From a checkpoint of a small audio embedding model.
Model: 2.13M parameters, arch convnext.
Rows from block 2 of a small audio embedding model, named by matrix and row number. Rows with one number belong to one neuron. Each number is 500 + 40 x the weight over its row's rms, rounded and kept within 0 to 999. All counts start at 0. Numbers have three digits each.
After each neuron's rows are labels from the 100 clips, of 14848, where the neuron reaches its highest value: "strongest on" is what is common among them. Only what is clearly more common there than usual is listed. The data: acted Russian speech (Dusha). In brackets: how many of the 100, against the usual share in percent.
# fc1: MLP up (model.blocks.2.mlp.fc1.weight, 768x192), inputs 96-191
# fc2: MLP down (model.blocks.2.mlp.fc2.weight, 192x768, transposed), outputs 96-191

fc1.600:493523415526511533481479515525499536509542531509480470532487451427568438525564462445536521541499450549469503482517464440575420519514466521478547476456541474482491518504458512507479445491410468461460456504542484526509579451529523458545507490458445557496471476468497565574406484516537460476
fc2.600:508490536516569547441545517558429405587453505565477473551521454498486475496508608473536541467473501523503445567537496516571492520558547539481510517506488513476571515479517526494498583554507519534577508430435518444505475478591517556511513460471542493484542524540561524501526495548552501514
strongest on: emotion: angry (53 vs 18.3)

fc1.431:497527516396556460502522527453497413504506463483545473511475418588470485532458479537513513551513512452443402459481513537468457486602439506525524511498432533502612509592482501567540455557426531467507513505454521471545524552492554471451480538460497502477508506477487490501450467499475513466
fc2.431:490476509511466468448460497499526464509495563512607563512492533531550513520473521510501488407561449444499475460528474545527502566564537523557430492525491517447473531440549505536539526472454489477535477519482504435462468531475558497413563509529522512508500432559483461604550509525562581422
strongest on: emotion: positive (53 vs 18.5)

fc1.30:418430597535552453421463494433523513500503452444498473542498508457458503523461493489505489466477553516483482507488492520503452487500546470550365488524463495539509533544522438468508437478527516539462451495490490507549501557508473491493605490534526413474521517538559510538505430498464503545
fc2.30:492527508537506542458515468550443544454579531530530484482540498497528451539460532455444472492594490526523481561520527503486412607489557534486458503460461469533520530556525498488445482517503443456464455537578455560493460506542450452540491526578467533456535438630490478528476508484496461536
strongest on: emotion: angry (41 vs 18.3)

fc1.105:458522534487493526433498473430509466511523500443490534505522499478498519424530497531483474491496549515518489522505489451525518436438539505486515474512507553541445540465499537556550479457469495459448516521504477434556504468530489475454483526527551459539443423530493483493453537472440453475
fc2.105:499540464487522409458498506459570402494531477534550412459510468527468458570505443513480498548507579494550519455473500459442560511477508530544452510484466535450505487489469463481484501452535491471512578543597487561401511511473509511460497505477532481495541506530500492517450440537461444540
strongest on: emotion: positive (85 vs 18.5)

fc1.396:486541542521516567560456451493553445519473515553485484538497501526505474554442518567560545522468481492499408522564489445544454497492526561520456444555516484541496498505582399527523504454495489456502514450500487479523523505478556461469492367504467506497452531488507512516493512482473450501
fc2.396:506499455521437519526602442462484527495528436466450413510541482479462392427501427501478467481503536483602471526469469438522494508514490502518455517601523421493528537490466432451523472493533516513437460538475546533485409546472554524508522459521449553513531451516523477478482513529455399507
strongest on: emotion: angry (56 vs 18.3)

fc1.721:517483474553486505426489525520471522548547481474552490507427508516467478501531559443524499524537581466532492567490524545511542591433397485521521513558575553512470475512550440483503568430512578537473577460420480494509503472481494518512439528472473537562534458491462510518496557449454484446
fc2.721:481438452504474517425542481492444503526529423515494531499520517491475469505522556451437501484529575449541504535438491512500579549509438492475539468451533444523498537434517463496553502601532587493578473516499574492421465457472486478491495491519417432492490599483467565551512480531456483500
strongest on: emotion: angry (38 vs 18.3)

fc1.673:535520629435499525559411512559504471589459491507512485485554525540473489548481491437515550530470468524507523505469449525472487458579542533556546495472525506483491499456497471399509465482550546500542431458501483478518601450476458440486525545425503555523487517459507443483467503560496551584
fc2.673:530506480524472472520532519511551536571483589550483612441528504554498535423507523504582496484499577548439510493493393500517452486551521484521461427461491503536448463522491497572516478454482477516471502512519513497555499573497475530474454490469575502565534477500536524574474494502538508510
strongest on: emotion: angry (38 vs 18.3)

fc1.492:471489500476464533454423484570497547489517546537484504526556495419582493426479495508467526475540470442540550495454472503531482457504542424520516494561434486510440571471484455523438516562514461501501502389480507486489492536446562455522567525482488487493552508539496464549520520466558483445
fc2.492:475485386521458491556485549523425547553511420536521522448567479536502538543506471485467544467457484466499514558501541465564491441495492549503457474487527459594456502513458476523508538502472502534450553561548546518486486485495484426539430504512541500530483561475466541463468494503530562445
strongest on: emotion: angry (66 vs 18.3)

fc1.515:517536422467498502476529535421415470501538479463493545515527529527457530472505471489521465500563553533579520432496496503472506538505513393546513576515501506563412541516477528395481500450486493472524526495450449476510541502478520436479424473512516489523479571424530564532470556554449544543
fc2.515:487481585563459493471515426545458474537484473519517545545533452505471485531521502453533487495509448469515469514487522469484446515443506518548498512473526437539470540530521550540498555444513506441532517499475487570476531476555565537499550466562460547491502563558522573532531535456441524533
strongest on: emotion: angry (39 vs 18.3)

fc1.680:491515538511512484525549442473528504469530515449539499489530550486537558470556522506519471475497538404462443528541564498520494492491529492482525467544431500444446483489443505450447473425504435479478577431510440565446544606506432428520458474521495487454535498464520480501488524456548575527
fc2.680:466485511569444429472499393504466549469505485551473540558498535469504564526517489508529560441475485511488522548505501540573453519530539469524515519445456470531497527548511470527477579483515549436523449483583473468512503551517447474514546481509585457477506464413522545490487472520427544570
strongest on: emotion: angry (84 vs 18.3)

fc1.449:491519531472546538414413465434533449517438554470463496489494497475548521494461489525488524569495512525422451524471516564584514472460504590606475427472479515469424426561531582486573483436463519472456506473483470526524459429557489459506451523598461490485421495560480520510451527539487491472
fc2.449:505502535551477465421440415452543421416519447523527523491530446502450456465533468499517516471565585535496517483512422532501475510465516500535496479460462509480486528482515587566516465487464494446590526492515536510498522490491523458429511442575465485554462422517484415493433479481487438507
strongest on: emotion: positive (58 vs 18.5)

fc1.487:479478491419532495535510520503407557548534456572518433497494517515483505545520519501477477521497492520474507505495535557449476423522495515433493493503584540579554484410474508457522581479536589479491485577467466502548500508496439481538519465462575508475453529519491509517525432538474491516
fc2.487:528495526500437520484484505516613510555494519512525563556510577469537483478450557565485457510512506511510502507486504519488417429509485471466451629523526453447483532465507476469425502444445518459464542567520471476471571537526513485515509385490459515511599457535577516517451434480523440519
strongest on: emotion: angry (66 vs 18.3)

fc1.524:527480579531549512517482494503614479490442510430524543511506543509487503550513507467493576496464499447540542493460541502463508520478553500515477507483538478450494546489435483379505561493463479513583530536503503506531573487463460481448527443404449504464525437498500499473545499447503549447
fc2.524:483497476462520559586498495505534525477435543511512505409490481491481596514489524499528504495417528451447464457450479519480453438510565523457524469521484491495542455435455469448480494445506497522473471519542481424537499473455487433531435599506543480524478467541511497532488444462483562499
strongest on: emotion: angry (43 vs 18.3); emotion: positive (39 vs 18.5)

fc1.142:522519465526492538518504464434464475517462508526457470531461478515439489524544489525508467504534527490513503508475537561540522473499527527543497438586508550543444493407531615457451518401511536501488497489549557476532546508504460460534529497540504417511480481500472523530531490463526470494
fc2.142:506530493465547475548426475465475498498509565425447526452523504516405555525501472506431551496483536535480475553503475525475531409484493522511484514521502525464472465519509429507492472520490465459460543555490443529471511503460586518461543458437500462492550434522495553551437485558478550475
strongest on: emotion: positive (88 vs 18.5)

fc1.257:525541526484523497499626541541425565528412491522476452513545570513507517490473453486440528520479532456483486469562545435504516505453467462558463604513575527500459568486487511527477593418544544544518557515547493521538562503499472482518440506514545470489519532497481531507539529423552500482
fc2.257:487452501510486523553485426539511557513582567531428414500513417513539506417502534564464528513446522513492494526497415525500438503564513518568464518496537468477545537490426529433495522481523529498518516551529519520544473492424540522523518484539502455489492531517496485487485447526516531445
strongest on: emotion: angry (42 vs 18.3)

fc1.640:434500457494550413499564529456468410515495478503542514466464482551500503563495547499525506558537483509467485439480507460465502486468497552422479474477498429466412500466538423494479530526500526487501502421444484522519577509500462487479543481451569565515479492450540511443505491517481509502
fc2.640:531492566479533557511514493448530585541476559585555521499530540508547511450540524503517535365542510559378487491514496487494581498447490575444473457530468553509467485487574482437469502547512493550471450524512526455457478563501530461474459501539592535494545462504463432504562438448489525526
strongest on: emotion: positive (79 vs 18.5)

fc1.594:573504438530453466490467556475533603483467517528419558489525542451511516462487464569540560455463538506462550426486559566538524466511453482487482406508510489492434510463440508536449459531453473449519506506571474464455436581478484429506470568535515442515511510520532485512443537564469529522
fc2.594:493485566509476445510491565561550523497469467546570447536483559545521564514475512487567528456434529498511506423539571555486482510493471542413482520495497508573457520458477536475467495526497477468527488481513481500529489518561447438502555557552555487486463505534471454451525482493529598480
strongest on: emotion: positive (38 vs 18.5)

fc1.60:460468433578467476575505553451472430540482551395466535405494503416543420502534552503550465535514519464538396491519460477497475515525491436470487463504491465516514439527491501519502513493546518412490426462551535508598524544527485469528521476508540557472488458512556507499481487501488514526
fc2.60:491495466532550509477517530398542580522503478503477581487511520459455526482469482534497500476519547496461510528461435549440520493492511524493491510469538375495476493491501498495424544468497528466551476561542476534510603551514498481380452511517515474523558488440468459491521484463497480514
strongest on: emotion: angry (48 vs 18.3)

fc1.559:527514500498474511506500477543586479414526505473520456450497552533555499536495469457529381479486492543498513507518526555518557548463520469506526530537506452442502491511502488453483522448514511431492493546524463493476497463422457422494510471414548535454455532516477463503538520549398595532
fc2.559:440559560494508429416466467459454524534479513462468437512520525568445477530553574487532554450432562493533499495521533472489520479542530498465476437535532494466498561505505428545476522539447569483528507497506521504517506497487494479428525515608515482500498536569402487508510412519555453586
strongest on: emotion: angry (66 vs 18.3)

fc1.695:478381490490468449584483534477481515468506503495428496495505523579478534514523484532486549508505469453461552553479495512386407464480522544560533487527477459508527475506464467522525501493429510484448528543490539557456454507510468518505536507519517532486545537520529533528424532500552551441
fc2.695:472519558544511484558443510496477519550450479576497550455538486448510518472496446519569556444487498482464519555546508501459555474559504567567538536505485526439415530515542519451489500456450504425527491450574518463493559551513467505447562497499511517467519581478566525503452459445524507416
strongest on: emotion: positive (59 vs 18.5)

fc1.230:483462509501394508532559503507483472497481554538472488429518500516488520446476353473512507503395551497560478483493482477434535470531550564469478471497507518430496532559511468523448580509542536503482482469547494498545493542419486466521490500537467538488505459579512515498573474493513475582
fc2.230:506420584523471472460508512505513448544458562559540484596511450471443509436543541424515502471486492498549537491500482540492465458454454482524481497517550555468432455503474520492525513580462512584474486487510470577490526611437479496457453543537485510494522486516446562516416513542510472475
strongest on: emotion: positive (61 vs 18.5)

fc1.226:531484507526545520507558450580442552512503489524528500546423556495556593571509530491546472520446521555515578498468541438570485480511466489417482537477482547490462509532488484505525488472528573484571485500487460449516528500564529454466503467525534452549520481416488516419494484541527467500
fc2.226:512438572513483489514447484563536544537537507495531472527560528590602518501492446514533489510510504504487503491535507488573474506526473501481513509511503428459539467510484467559507471486570488397502491558486492514557448548520523565529434558506476491545539525471540556490568503553507474549
strongest on: emotion: positive (56 vs 18.5)

fc1.720:574485466455496434521447495508480519521490505542501463484538406511488491488505490580491514510483511474477580517452514431473537562513467438545524486536431460528494482496456514555544478468574490526484461511525449513448474496442487447499447541526570456564565498436527500499423452467540483502
fc2.720:527512505515479444553452489514529517477484529468483487457479443556613549500493579541490500463507505494518551563481507539448467537497402582484454428455510487592496507580559556461556553568498489536552497457571458553497475483457516509571464459503529543529518474494532508506503549551524477532
strongest on: emotion: angry (54 vs 18.3)

fc1.280:574568432494468480472472445468429488439474493512583446484502473467512478543525479459517513450470489539452492516481445479454501545501471521523500457533502503514491466446531484532485465494473490400534463461629528447477493478439526491474508553504492468491456495423550450566541499506526591507
fc2.280:432512590452471506507545494491531468535555543480465541512469516526554511474483511482489483550473519502588492534514546486525473492460474516489542452524555467578536471528513513524498450431506460529476457472537516573542498513478561502496528501555535543481525545516432469467535381492506589520
strongest on: emotion: angry (41 vs 18.3)

fc1.560:526456474458492453467430485519475583529517563611509493491461447465540496505568469524486425494546508478446525410539523540449484471479479443451445461567463508526515482586506459551527435506620521466474488570513508538494479454465493532561466476513492417459535539474468523510540493566449533466
fc2.560:487496518489497486542488451535518500461541478513448538518555482546505500481452514544479468495526469519516461489468473483537440541539440471466575475564543513486434442536458510461520472545486537444506513536505438499522518512459509496444445452486432485500503507437515440451549478509506398525
strongest on: emotion: angry (58 vs 18.3)

fc1.669:458486493469483562437452555494596543504500485439533498476514491486522526431497543524561560527497527538459525512564481571498512529489452421452542499508535503496500527566495448450514464441351507506549503483486511499504585481493562442526409498469466439559569476477478456531451537424560421397
fc2.669:497519475533583455496457558491529451504533432555472424529458481470551416463526454473549559471562557504453489508514558473551580515532475573468519490469485458560520470513504539599557509612483509478499503479437503475478522498504432509501504437539527466482484565556562474507526538510527491506
strongest on: emotion: angry (42 vs 18.3)

fc1.732:506579410462480465433482498441490505460444507520498505462456564441537485513497518472540501560470489498483420484531528536390485515568505512479526494485502519504527518434545439532503438504464475506477501592485545470463557556421436450564540526532510498453490477578538502521497495445515549441
fc2.732:484517465445450475522555505544536515578458507441472533464472599480492548512488564480555501496492508448476499548566500445580516576507513510440490483455565479538520459507533461503544539512510524495513421524493467519541523572613488487496496460485527499466490454425431460571472423536529524495
strongest on: emotion: angry (55 vs 18.3)

fc1.462:477504542452571453477492431597444506499491586532526516536484500509573486566446543490484512494464458497478480434429522565555522487444545506406487466560545495559508501538453561532438589505448487475517500431500553492466496418476515500540506514487501491491519579493478542510547490538451492488
fc2.462:538466472539504506447501501474508570535479407480522514482506474412558511480500544550460495561529534478468459491571570526522488475564560528495502548463533477466501519591522526532410586470509509532531573499505471515499506482563477427508456437463500581577446539464536521413535530521528548502
strongest on: emotion: angry (63 vs 18.3)

fc1.225:497511503495473565489525434431554527471416488473433451473555509537466462484453407503458487473490458499437501505505536399538499475481500481458497457530547525437414524571511510556444550496557557568425516510410576489482500512528500454544540515553518473517473480495438495545575465438532444552
fc2.225:489447503470519427480472560445508459455491444540481508552532530526605495490546429528499503456476485483603474499495533547482456474500518472476441511596506446527485491519455455429446472437528493466485424465493467558496489542452502554489527503459511531437527508482540470547461518560479501563
strongest on: emotion: positive (49 vs 18.5)

fc1.387:466550459514494457468492472475431444511442522538511555533472474461546428485469396572472539468473477489574498555511528503477540541509508531469530388520512491519492479483540491476405542540459492505547464507569481445522469459500510520482538548563480536474509506415473537487487479515570614495
fc2.387:603521519436471452531488510541478487481589496502516475452501486480527437506450532473465463582489549482475508474455471568473539502565495521471531501584519454519501512479489536459531496402468455502539425458467573624549512507525506529581541534506524526478564593502537525435590529502554579546
strongest on: emotion: angry (42 vs 18.3)

fc1.284:480509511485542441486600456529441427520544549457526511408509466548476512483542510428497432487482556470466478505518500495500465519467485589498523544443547534509507451428550479564529511510469494544447509538469512486534528510495508460434483486487555555469519575453508507513496566515454533522
fc2.284:546464542445548536504474419481557493496460557563511488468495549504477529498533533469547574466575514479511460518489505479578487469437478491513465490449392496494453490492542517493498498568441499515478556523524480487547538510487527507469498494500471496532516579577513445424482491473550566519
strongest on: emotion: positive (76 vs 18.5)

fc1.713:484560498486483464467487473443522480497492458484568525505449530479543460466497508499511464535481542388526527486508459410547559519517462436588450515501517519508455526513491462484553510512503518474434497575467566434470523494497531480559438544499568420549483428480469489556520511463541454554
fc2.713:525500487464516486530542479454487460545523416438497428467472503539439496469532445545524533453390535466521498510533435490491503490450486557508444518489473557430532472472570463493505475442494526472525518500511468452423446509452526451445541512393517503490450550523484499477487574500505420475
strongest on: emotion: positive (77 vs 18.5)

fc1.69:541568518506500482475534543548470536564523472481465507509435480507456547592590513490460480492527556408479526417463536465557507476545516513462526425435460510504452561486508530533523440410556514485500554508497547465503518485489444549509523506537575519517584469490517466469450502501525541512
fc2.69:482513549523516578486488533453480457455537485499484512477477513526536505560473569532462503440537545511570486498555538507441450464452448506591513428445476510503562557475513510530467478529496468424546491498440424429439487512534435431467501437446545483487513507557523507593474509471559469478
strongest on: emotion: positive (47 vs 18.5)

fc1.556:443527518533448549561484539505524546493577488533504556519489577470488501523551509480438526524456559474535518541577461527499476506492542533484529492523476490495518478508536588443409590448492533574490495496483491554522515434510460429513530473475438536511485447462501578485477494424489457546
fc2.556:552416480539485453540478473487527485524496500498463490437491443546558549503476575472492524469496499490521498503458467488486452475514542461469497491450501513549522480489467527459438583534459515501487456454389541440489511520507529474533481489508498445506541420493490483425508443463465469512
strongest on: emotion: angry (40 vs 18.3)

fc1.714:471579453513527484464557559442538577618507482453490463477529484587463523478504454535532496502526474521497398537496451441492471552493487489466495493541520535494496505527440486480475556493545542457527506469490527468477562522530475503541545455508562530464559460478520542491524524519508588509
fc2.714:505433489530500526529501517461534462409506425487522536587505493468468495470537492528521534525495413514515497529449542511463489533462508465535471468550478494510468513468539465469514535533534489472466510567584502501471498544491436519496518509493488492473481502506516495466500442413511436518
strongest on: emotion: positive (54 vs 18.5)

fc1.648:521504511555480526454448511429457535527509479514484492487539491507603504459484523460519471496452558553482491469479484468420559564499438539507482491455397519573616534502479463559417569507457450441486541458492488447519465426503517472512510514428558451405504444443524470485547464504520555504
fc2.648:479464457451507519489542494455436491531501560507531468529517496438524441453438459430552462543483497599525509473491563475459547492552486477473490466486553551579519412583517462444554507475458532528462427524524498513479474518472491426525511484553491570428552479572453518545470548535444527512
strongest on: emotion: positive (38 vs 18.5)

fc1.375:507512498483457466539489471418475485489480506491472514524466547549475513508515489501491489459464548455419419491533543560453466469528528479492528466498487452513452531569594445406484524505520478518472537428521502467536537538472517480456501523485506533447612484484542457506530481541548517595
fc2.375:476507483450558449531519533590500505494443547484477547491537502499529474491471479460542514421520504504486409523506549539502486551398540537485532530508538573445531526507536488524412549507532542518470558467547470555478481514453544485481591555521436534517476497534528485507505477449447573537
strongest on: emotion: positive (94 vs 18.5)

fc1.765:497536524483516513520525479541485461468481510470445549479544566555497488545522480497576402465471489508505515462489490483544527488501456426532478467550536540524446512537550459509463524448563513542478529520561592403509495503470444515447509476461494575523521551513498517447577475463463550537
fc2.765:525492482521554476487551510463464461502508500418520451577529473521437548527485513528476586512427556568438485545467486543577486465492483507551447515491468498497523622475481566462430457499500531467373585516511476503493468506538514429464505492505518538496407495470500530541505491540506498546
strongest on: emotion: positive (50 vs 18.5)

fc1.437:445502457510546474524448497426513596504469498500463542474507500542475439474498502490531459520601522446519529473445455520555491494551434500442482439541431505482456450530513487455585531446507528544548510500461510567582506494518465478481411483514460492603474442567563547497479508452527487532
fc2.437:542455479508420507472539507477478546419454512455541528565500500531582501485439480515496500443488502514471487453440438478489493486499460474577476545481520428552470503508529520451517476522527451526516454474544538408486496488498470517543454441502497529516558529529507520483470585430442492521
strongest on: emotion: angry (59 vs 18.3)

fc1.247:535447488529574472541557478511477563523501491556484545461494548470476408507483496446488455532575452495543509498467542535514540457492447498527543461468438409511517532494450467494559505585523532549500492527489541528524541529397514526485517521491495484537520509551518565555454524549494421539
fc2.247:460512510529511476597471506508476504438438487529451551504480564469520473499538504485482464495519424538421453508453428405537448479536482499566434511514521411488470564532464462438507553547522477543479518486483531409468534525546492468536441468437501517555531516520595464477499535511487467515
strongest on: emotion: angry (87 vs 18.3)

fc1.117:531530544502502568480459498574530501477486495481411490423581513453477524492497466418489465506518455487473436477572487458506533511536502477412544458474468528560537488532491542499439567452496554510441462510502492472467519480549473479512512462471458575452437485536545529499444479451525540508
fc2.117:489533514501507479405467464553513491423442525509440511444497470437503536524505438465457517465497431503481490547468516525562466543438543536438560534539487501585519436490469487454429541434484489508458513456569538518470482347503495521485444486509582523504568467570539515524466474519546450484
strongest on: emotion: positive (44 vs 18.5)

fc1.507:525473495533564540550556517456452554549514469499497531500530492479492411507491504524484492504510562499563439459473545513475539457478501461528501448459496480456543482547446460459534535489530551508607470478486530507598530458452486556558451490572495499471553546486557542512493528478499404533
fc2.507:459486448534485496553495490475424510513523544465465543539509473507508485514514507547450478498505548440511453443456500493462384556495438539506492507489473426458469493541477481490536549542524538438520525536543389409458526486507507479455500516466435537535451430531562534436488508484494495537
strongest on: emotion: angry (61 vs 18.3)

fc1.305:474471424518502501479483452512519492513513523594509544496489509559377439472506516486482425465601438447453490475515432546494400483536463520413510546570469496473514503517555540501511482511533540424513490515499464492521460533472483488515516504525507482530556451543542546474493499597513460520
fc2.305:502530529439482466565528480502514465467444527480517560526513509505500510514514558476519496420553491455494544499489485532476453524545462519538522504578500443532423456583457438506465496507462444525513493528483465465506517460372495504498605437475404541500528480460420518441523520444504509564
strongest on: emotion: angry (47 vs 18.3)

fc1.303:468539446537544536461522515460540508510533534484557493482455525481493460487506554488472540487499540477546498504494509467512514406497558425532544567505485528511488526580517579477521504533499482446480453508460590525489567494498570439480483457488568495503551521510532586577492491450547406514
fc2.303:490461524489460525558528492478508506475500553514518495563448532499512514490469520496560456424570431559512509518510465483539361501542523479463480439519580489490534530503517496464508542537507532415518520459501564432495514564480521451466506463488443475539501463537557511497449483518544432468
strongest on: emotion: angry (39 vs 18.3)

fc1.341:453391512518529498559578427530563464521524477504511538551471506508545511413445467498457468532496452485571471431520418482503437429528568477455632535533514474451443524458527535473501484479491533487504559553492521477581445463510556526477464414485483451515531462469540482472515504494534552488
fc2.341:498480452553561535554554527479440550475520496524499544561504560455524479461467464475435540479459499522480378529482505486465519499525517508456533501501478535503499511513470528585560543471511510484490481499555547471496568496488428588587483514538524529580551498479483570436483474499442513460
strongest on: emotion: positive (44 vs 18.5)

fc1.671:526530428459502440557506490470509502494520481480459448495434539564539519518427567524484532513512480503511533535470545509443569487479475508534440421516472534420448514540531456518556490478607512515578549539535494484524465575485494428425508457482548480457492472455577511523521507539494506463
fc2.671:477533471467483514496517465503393472449458527508502497442473452489558500461469514509449574507585557516529506482583495540463464494460461516558568480464495515617462509369487546529507497547518501462518503482536465501422501545499543518526524528427487463504575521501537463550491474450528494510
strongest on: emotion: angry (43 vs 18.3)

fc1.108:508500524515553510494468514513528544479513505474527494487468503477515607522508524444486517574484523496458521463467458560522503476510553475496503500534427506540475452433504463515405502466558518524527569484538528581545482515529461535508535499494530498437479495460479461562427445466394646571
fc2.108:503448567521530565549490421521462508509519520567519585531508507522441532514550499527435527378512527539470553525548476458516527511510500543451475461459488450467556531471550519478501614504483566496414448426497500453486464546464466559467497491493574450508448489497482470475546446489427538498
strongest on: emotion: angry (82 vs 18.3)

fc1.159:539500444468473483490572470498523580517409500533544518502536487497569474494511526463539546485454514584508489546502500474455473506515524484470516581554519530462470470500491473525461529469484590426492478511509505491466521559516445427446444499480458474532437459551557507481492506508469559533
fc2.159:514469495477464473485573492459578524523487543549507519513531546505470523457476512481478513508513520465522471539502565512548482467495494528418456416434459479514498473574544442501516453444470521499504430450503479519609595541592484506526505562530480555490530572504405582475585548522462517459
strongest on: emotion: angry (48 vs 18.3)

fc1.653:489488503476548483473427504447465471522478483477537455444463498464497510503435445506427599526500486561480484420468500458564494414539505479494493522512461509541531425493460463530504486490501489481514474481502435527511551482525508508506527489439464459564460542494564475532474493462537542518
fc2.653:512434524551530454480491554549532490539471420469473511499501501474518503565531555506450446516465539519537476513493464536535470541359484600437445465529467561459529499523579504471514540483545496490506536447488435429512475514469521530529530492593544521455496453464552481534484471483442555520
strongest on: emotion: positive (63 vs 18.5)

fc1.359:513556563490494412501557495475519412512460440451480518550483518428462530557513547472495429518507498425522468520583445495521480513524568500515498492526463525501433510530488507493524498450486552511497439499511490506513459482513478490510539515474532477531585477519435472546462509510490555451
fc2.359:494520491512548472496511511406439565537510503464550436444463476468467523553503479459475454467511562511472498583464450475472462522488439500525510512521492471520484491475543520495453475458441503485529505530482504513395600443481494436448522476423547521446458472527472454540419556437561486493
strongest on: emotion: angry (41 vs 18.3)

fc1.370:416443496495503527462474509458509493526553518362515540493506494513541496424529536580550509480500511460555486507489495554456522527504571461521490494519504400523516511499562500539510487456423548492559476470500519499557527600471482458502491503528547579505482492492493456445507453519405479583
fc2.370:480489487450463506465531522475490508547558456538555508459490437519477498494571441526478562431526488515538439590590531521468480526535507455502512515553489491509536555512549429459498473515516505474517449499465436568505476484488492495519568498517506453514579565486424490580496514454599472519
strongest on: emotion: angry (49 vs 18.3)

fc1.295:537576449499512492516460550511557455475480476539593517530499469598548483456557489438482529585490411450528460494537529445525517499520523472491468577509585542495546437451467499446510476447492487454600481579413485438552530540500467491401505498463483448517502494536432502521494440518491494457
fc2.295:524477493460459468479547488460473544484532518525506541500501531574547467467461472507510529477537463470532490517521503574493492457584460543432507545501570561524503521536483477442486491414472571554583486492434454504583496493520511491434410507578494513489450475475446524445545527465486497525
strongest on: emotion: angry (45 vs 18.3)

fc1.283:560480463520526530561483478536496534410450521577515489463514499507509498475423535509479487520540484512468483552515479536489454451484554483500564425484504477473485473598581444503441480475557471524585538491474429471489542475482516504506491490489546493545445550543488440532460469614520578530
fc2.283:539522533543521579561483482445545543517605448509550475516524529465519470493504470487489527478421508523568512429500511462447521506536474450476489505564508578544543494432518591434486442472495477512460507475510489564428472550456534494440478485532417508485534441461513474419545521440472481468
strongest on: emotion: positive (73 vs 18.5)

fc1.719:487481485522413440416475482458515442479483541560480473460493494525475458503496502455471502541498493505453509441495514447427471493506523515522514457507492437482461472539508479528523572458596533536467467451508446517458515536520581493630531445458501464496517457574492544459474473439513500481
fc2.719:496529549510488507467502503510595508533524492509559477534487512513441541456530528482518525382489467514520496551510485520520486465483534526501488490568495550398459466532526483438533573534441553535605521498557519571530540479510545463468499488509524400426484491470507541501485505456510509536
strongest on: emotion: positive (54 vs 18.5)

fc1.411:544428521517500446503514560488416541563464504573451395516499562485452494542525560474501423511523482537445484484551468448439466533509516517581446496509539478514461511457466530456462427527530478522534524549529462523531406488481445522540459554503456496464514561511538501476500472491525520547
fc2.411:528439541401486532515522494562519478524612461547494461475497520526514559461489528441442531500461587530490561488493466573533425428499497456460480575558563434544486450500412493461515509509535530453468480547540470467506553535463540483510426499543495491539448470507508482520463480496512477551
strongest on: emotion: angry (46 vs 18.3)

fc1.706:509511556491474484489448464571551487494425542512466483481507503472496485443449539515495524574468459508532550492517558526464500436510531557557508486550474516428518510558553488451485471516526533491562555462486420482467566413475504496497404453569434491534464587523456482547506453571457506488
fc2.706:488502486575496501516478442503528515499576464569500466553561480468414510528534525519578518464545528548585466475504500491531468529543483424507441453533466495521542530447465544478509484556520502498494499439588492520529491475489475512484561384485488545465565484485515499514453484511478486479
strongest on: emotion: positive (73 vs 18.5)

fc1.118:507494516565399528487459420496539438505560620449503465454517525506590529515522478455481416478508509485500459533534479539493555486468456456479501490556506476543443463459541516486452515522498479430473455541494487482448562512448451501491493501430598562502470477536492445509467463536443564553
fc2.118:490539533515482504386581470448437551550507506476475481503546500532469492526498562469476530477395560472446485449482535443551542491565491462471509489492501445484487567499485452500415498557451510478486513477424519467511538524549480491530455468560501512476527511467461496501492483545568463592
strongest on: emotion: angry (56 vs 18.3)

fc1.467:495487452515461493450534521490492489566534536445529552562496506464463487465571571451539465514493552519532566445421493581522461445494584478529475486548542574531498551479454499468522482513453480481548444513525468468482526516562398499486476461494485488521485427493511475543542491489491393561
fc2.467:522437464495524499545586527486516465570518569522487428553462435415469538484458507538490473496532518508527496471509480550462572491469512474553485501538470472468503458442508466495538469529506448387506475568454520478510470481531510557488530521516552505432559624578505508491508461475483496536
strongest on: emotion: positive (39 vs 18.5)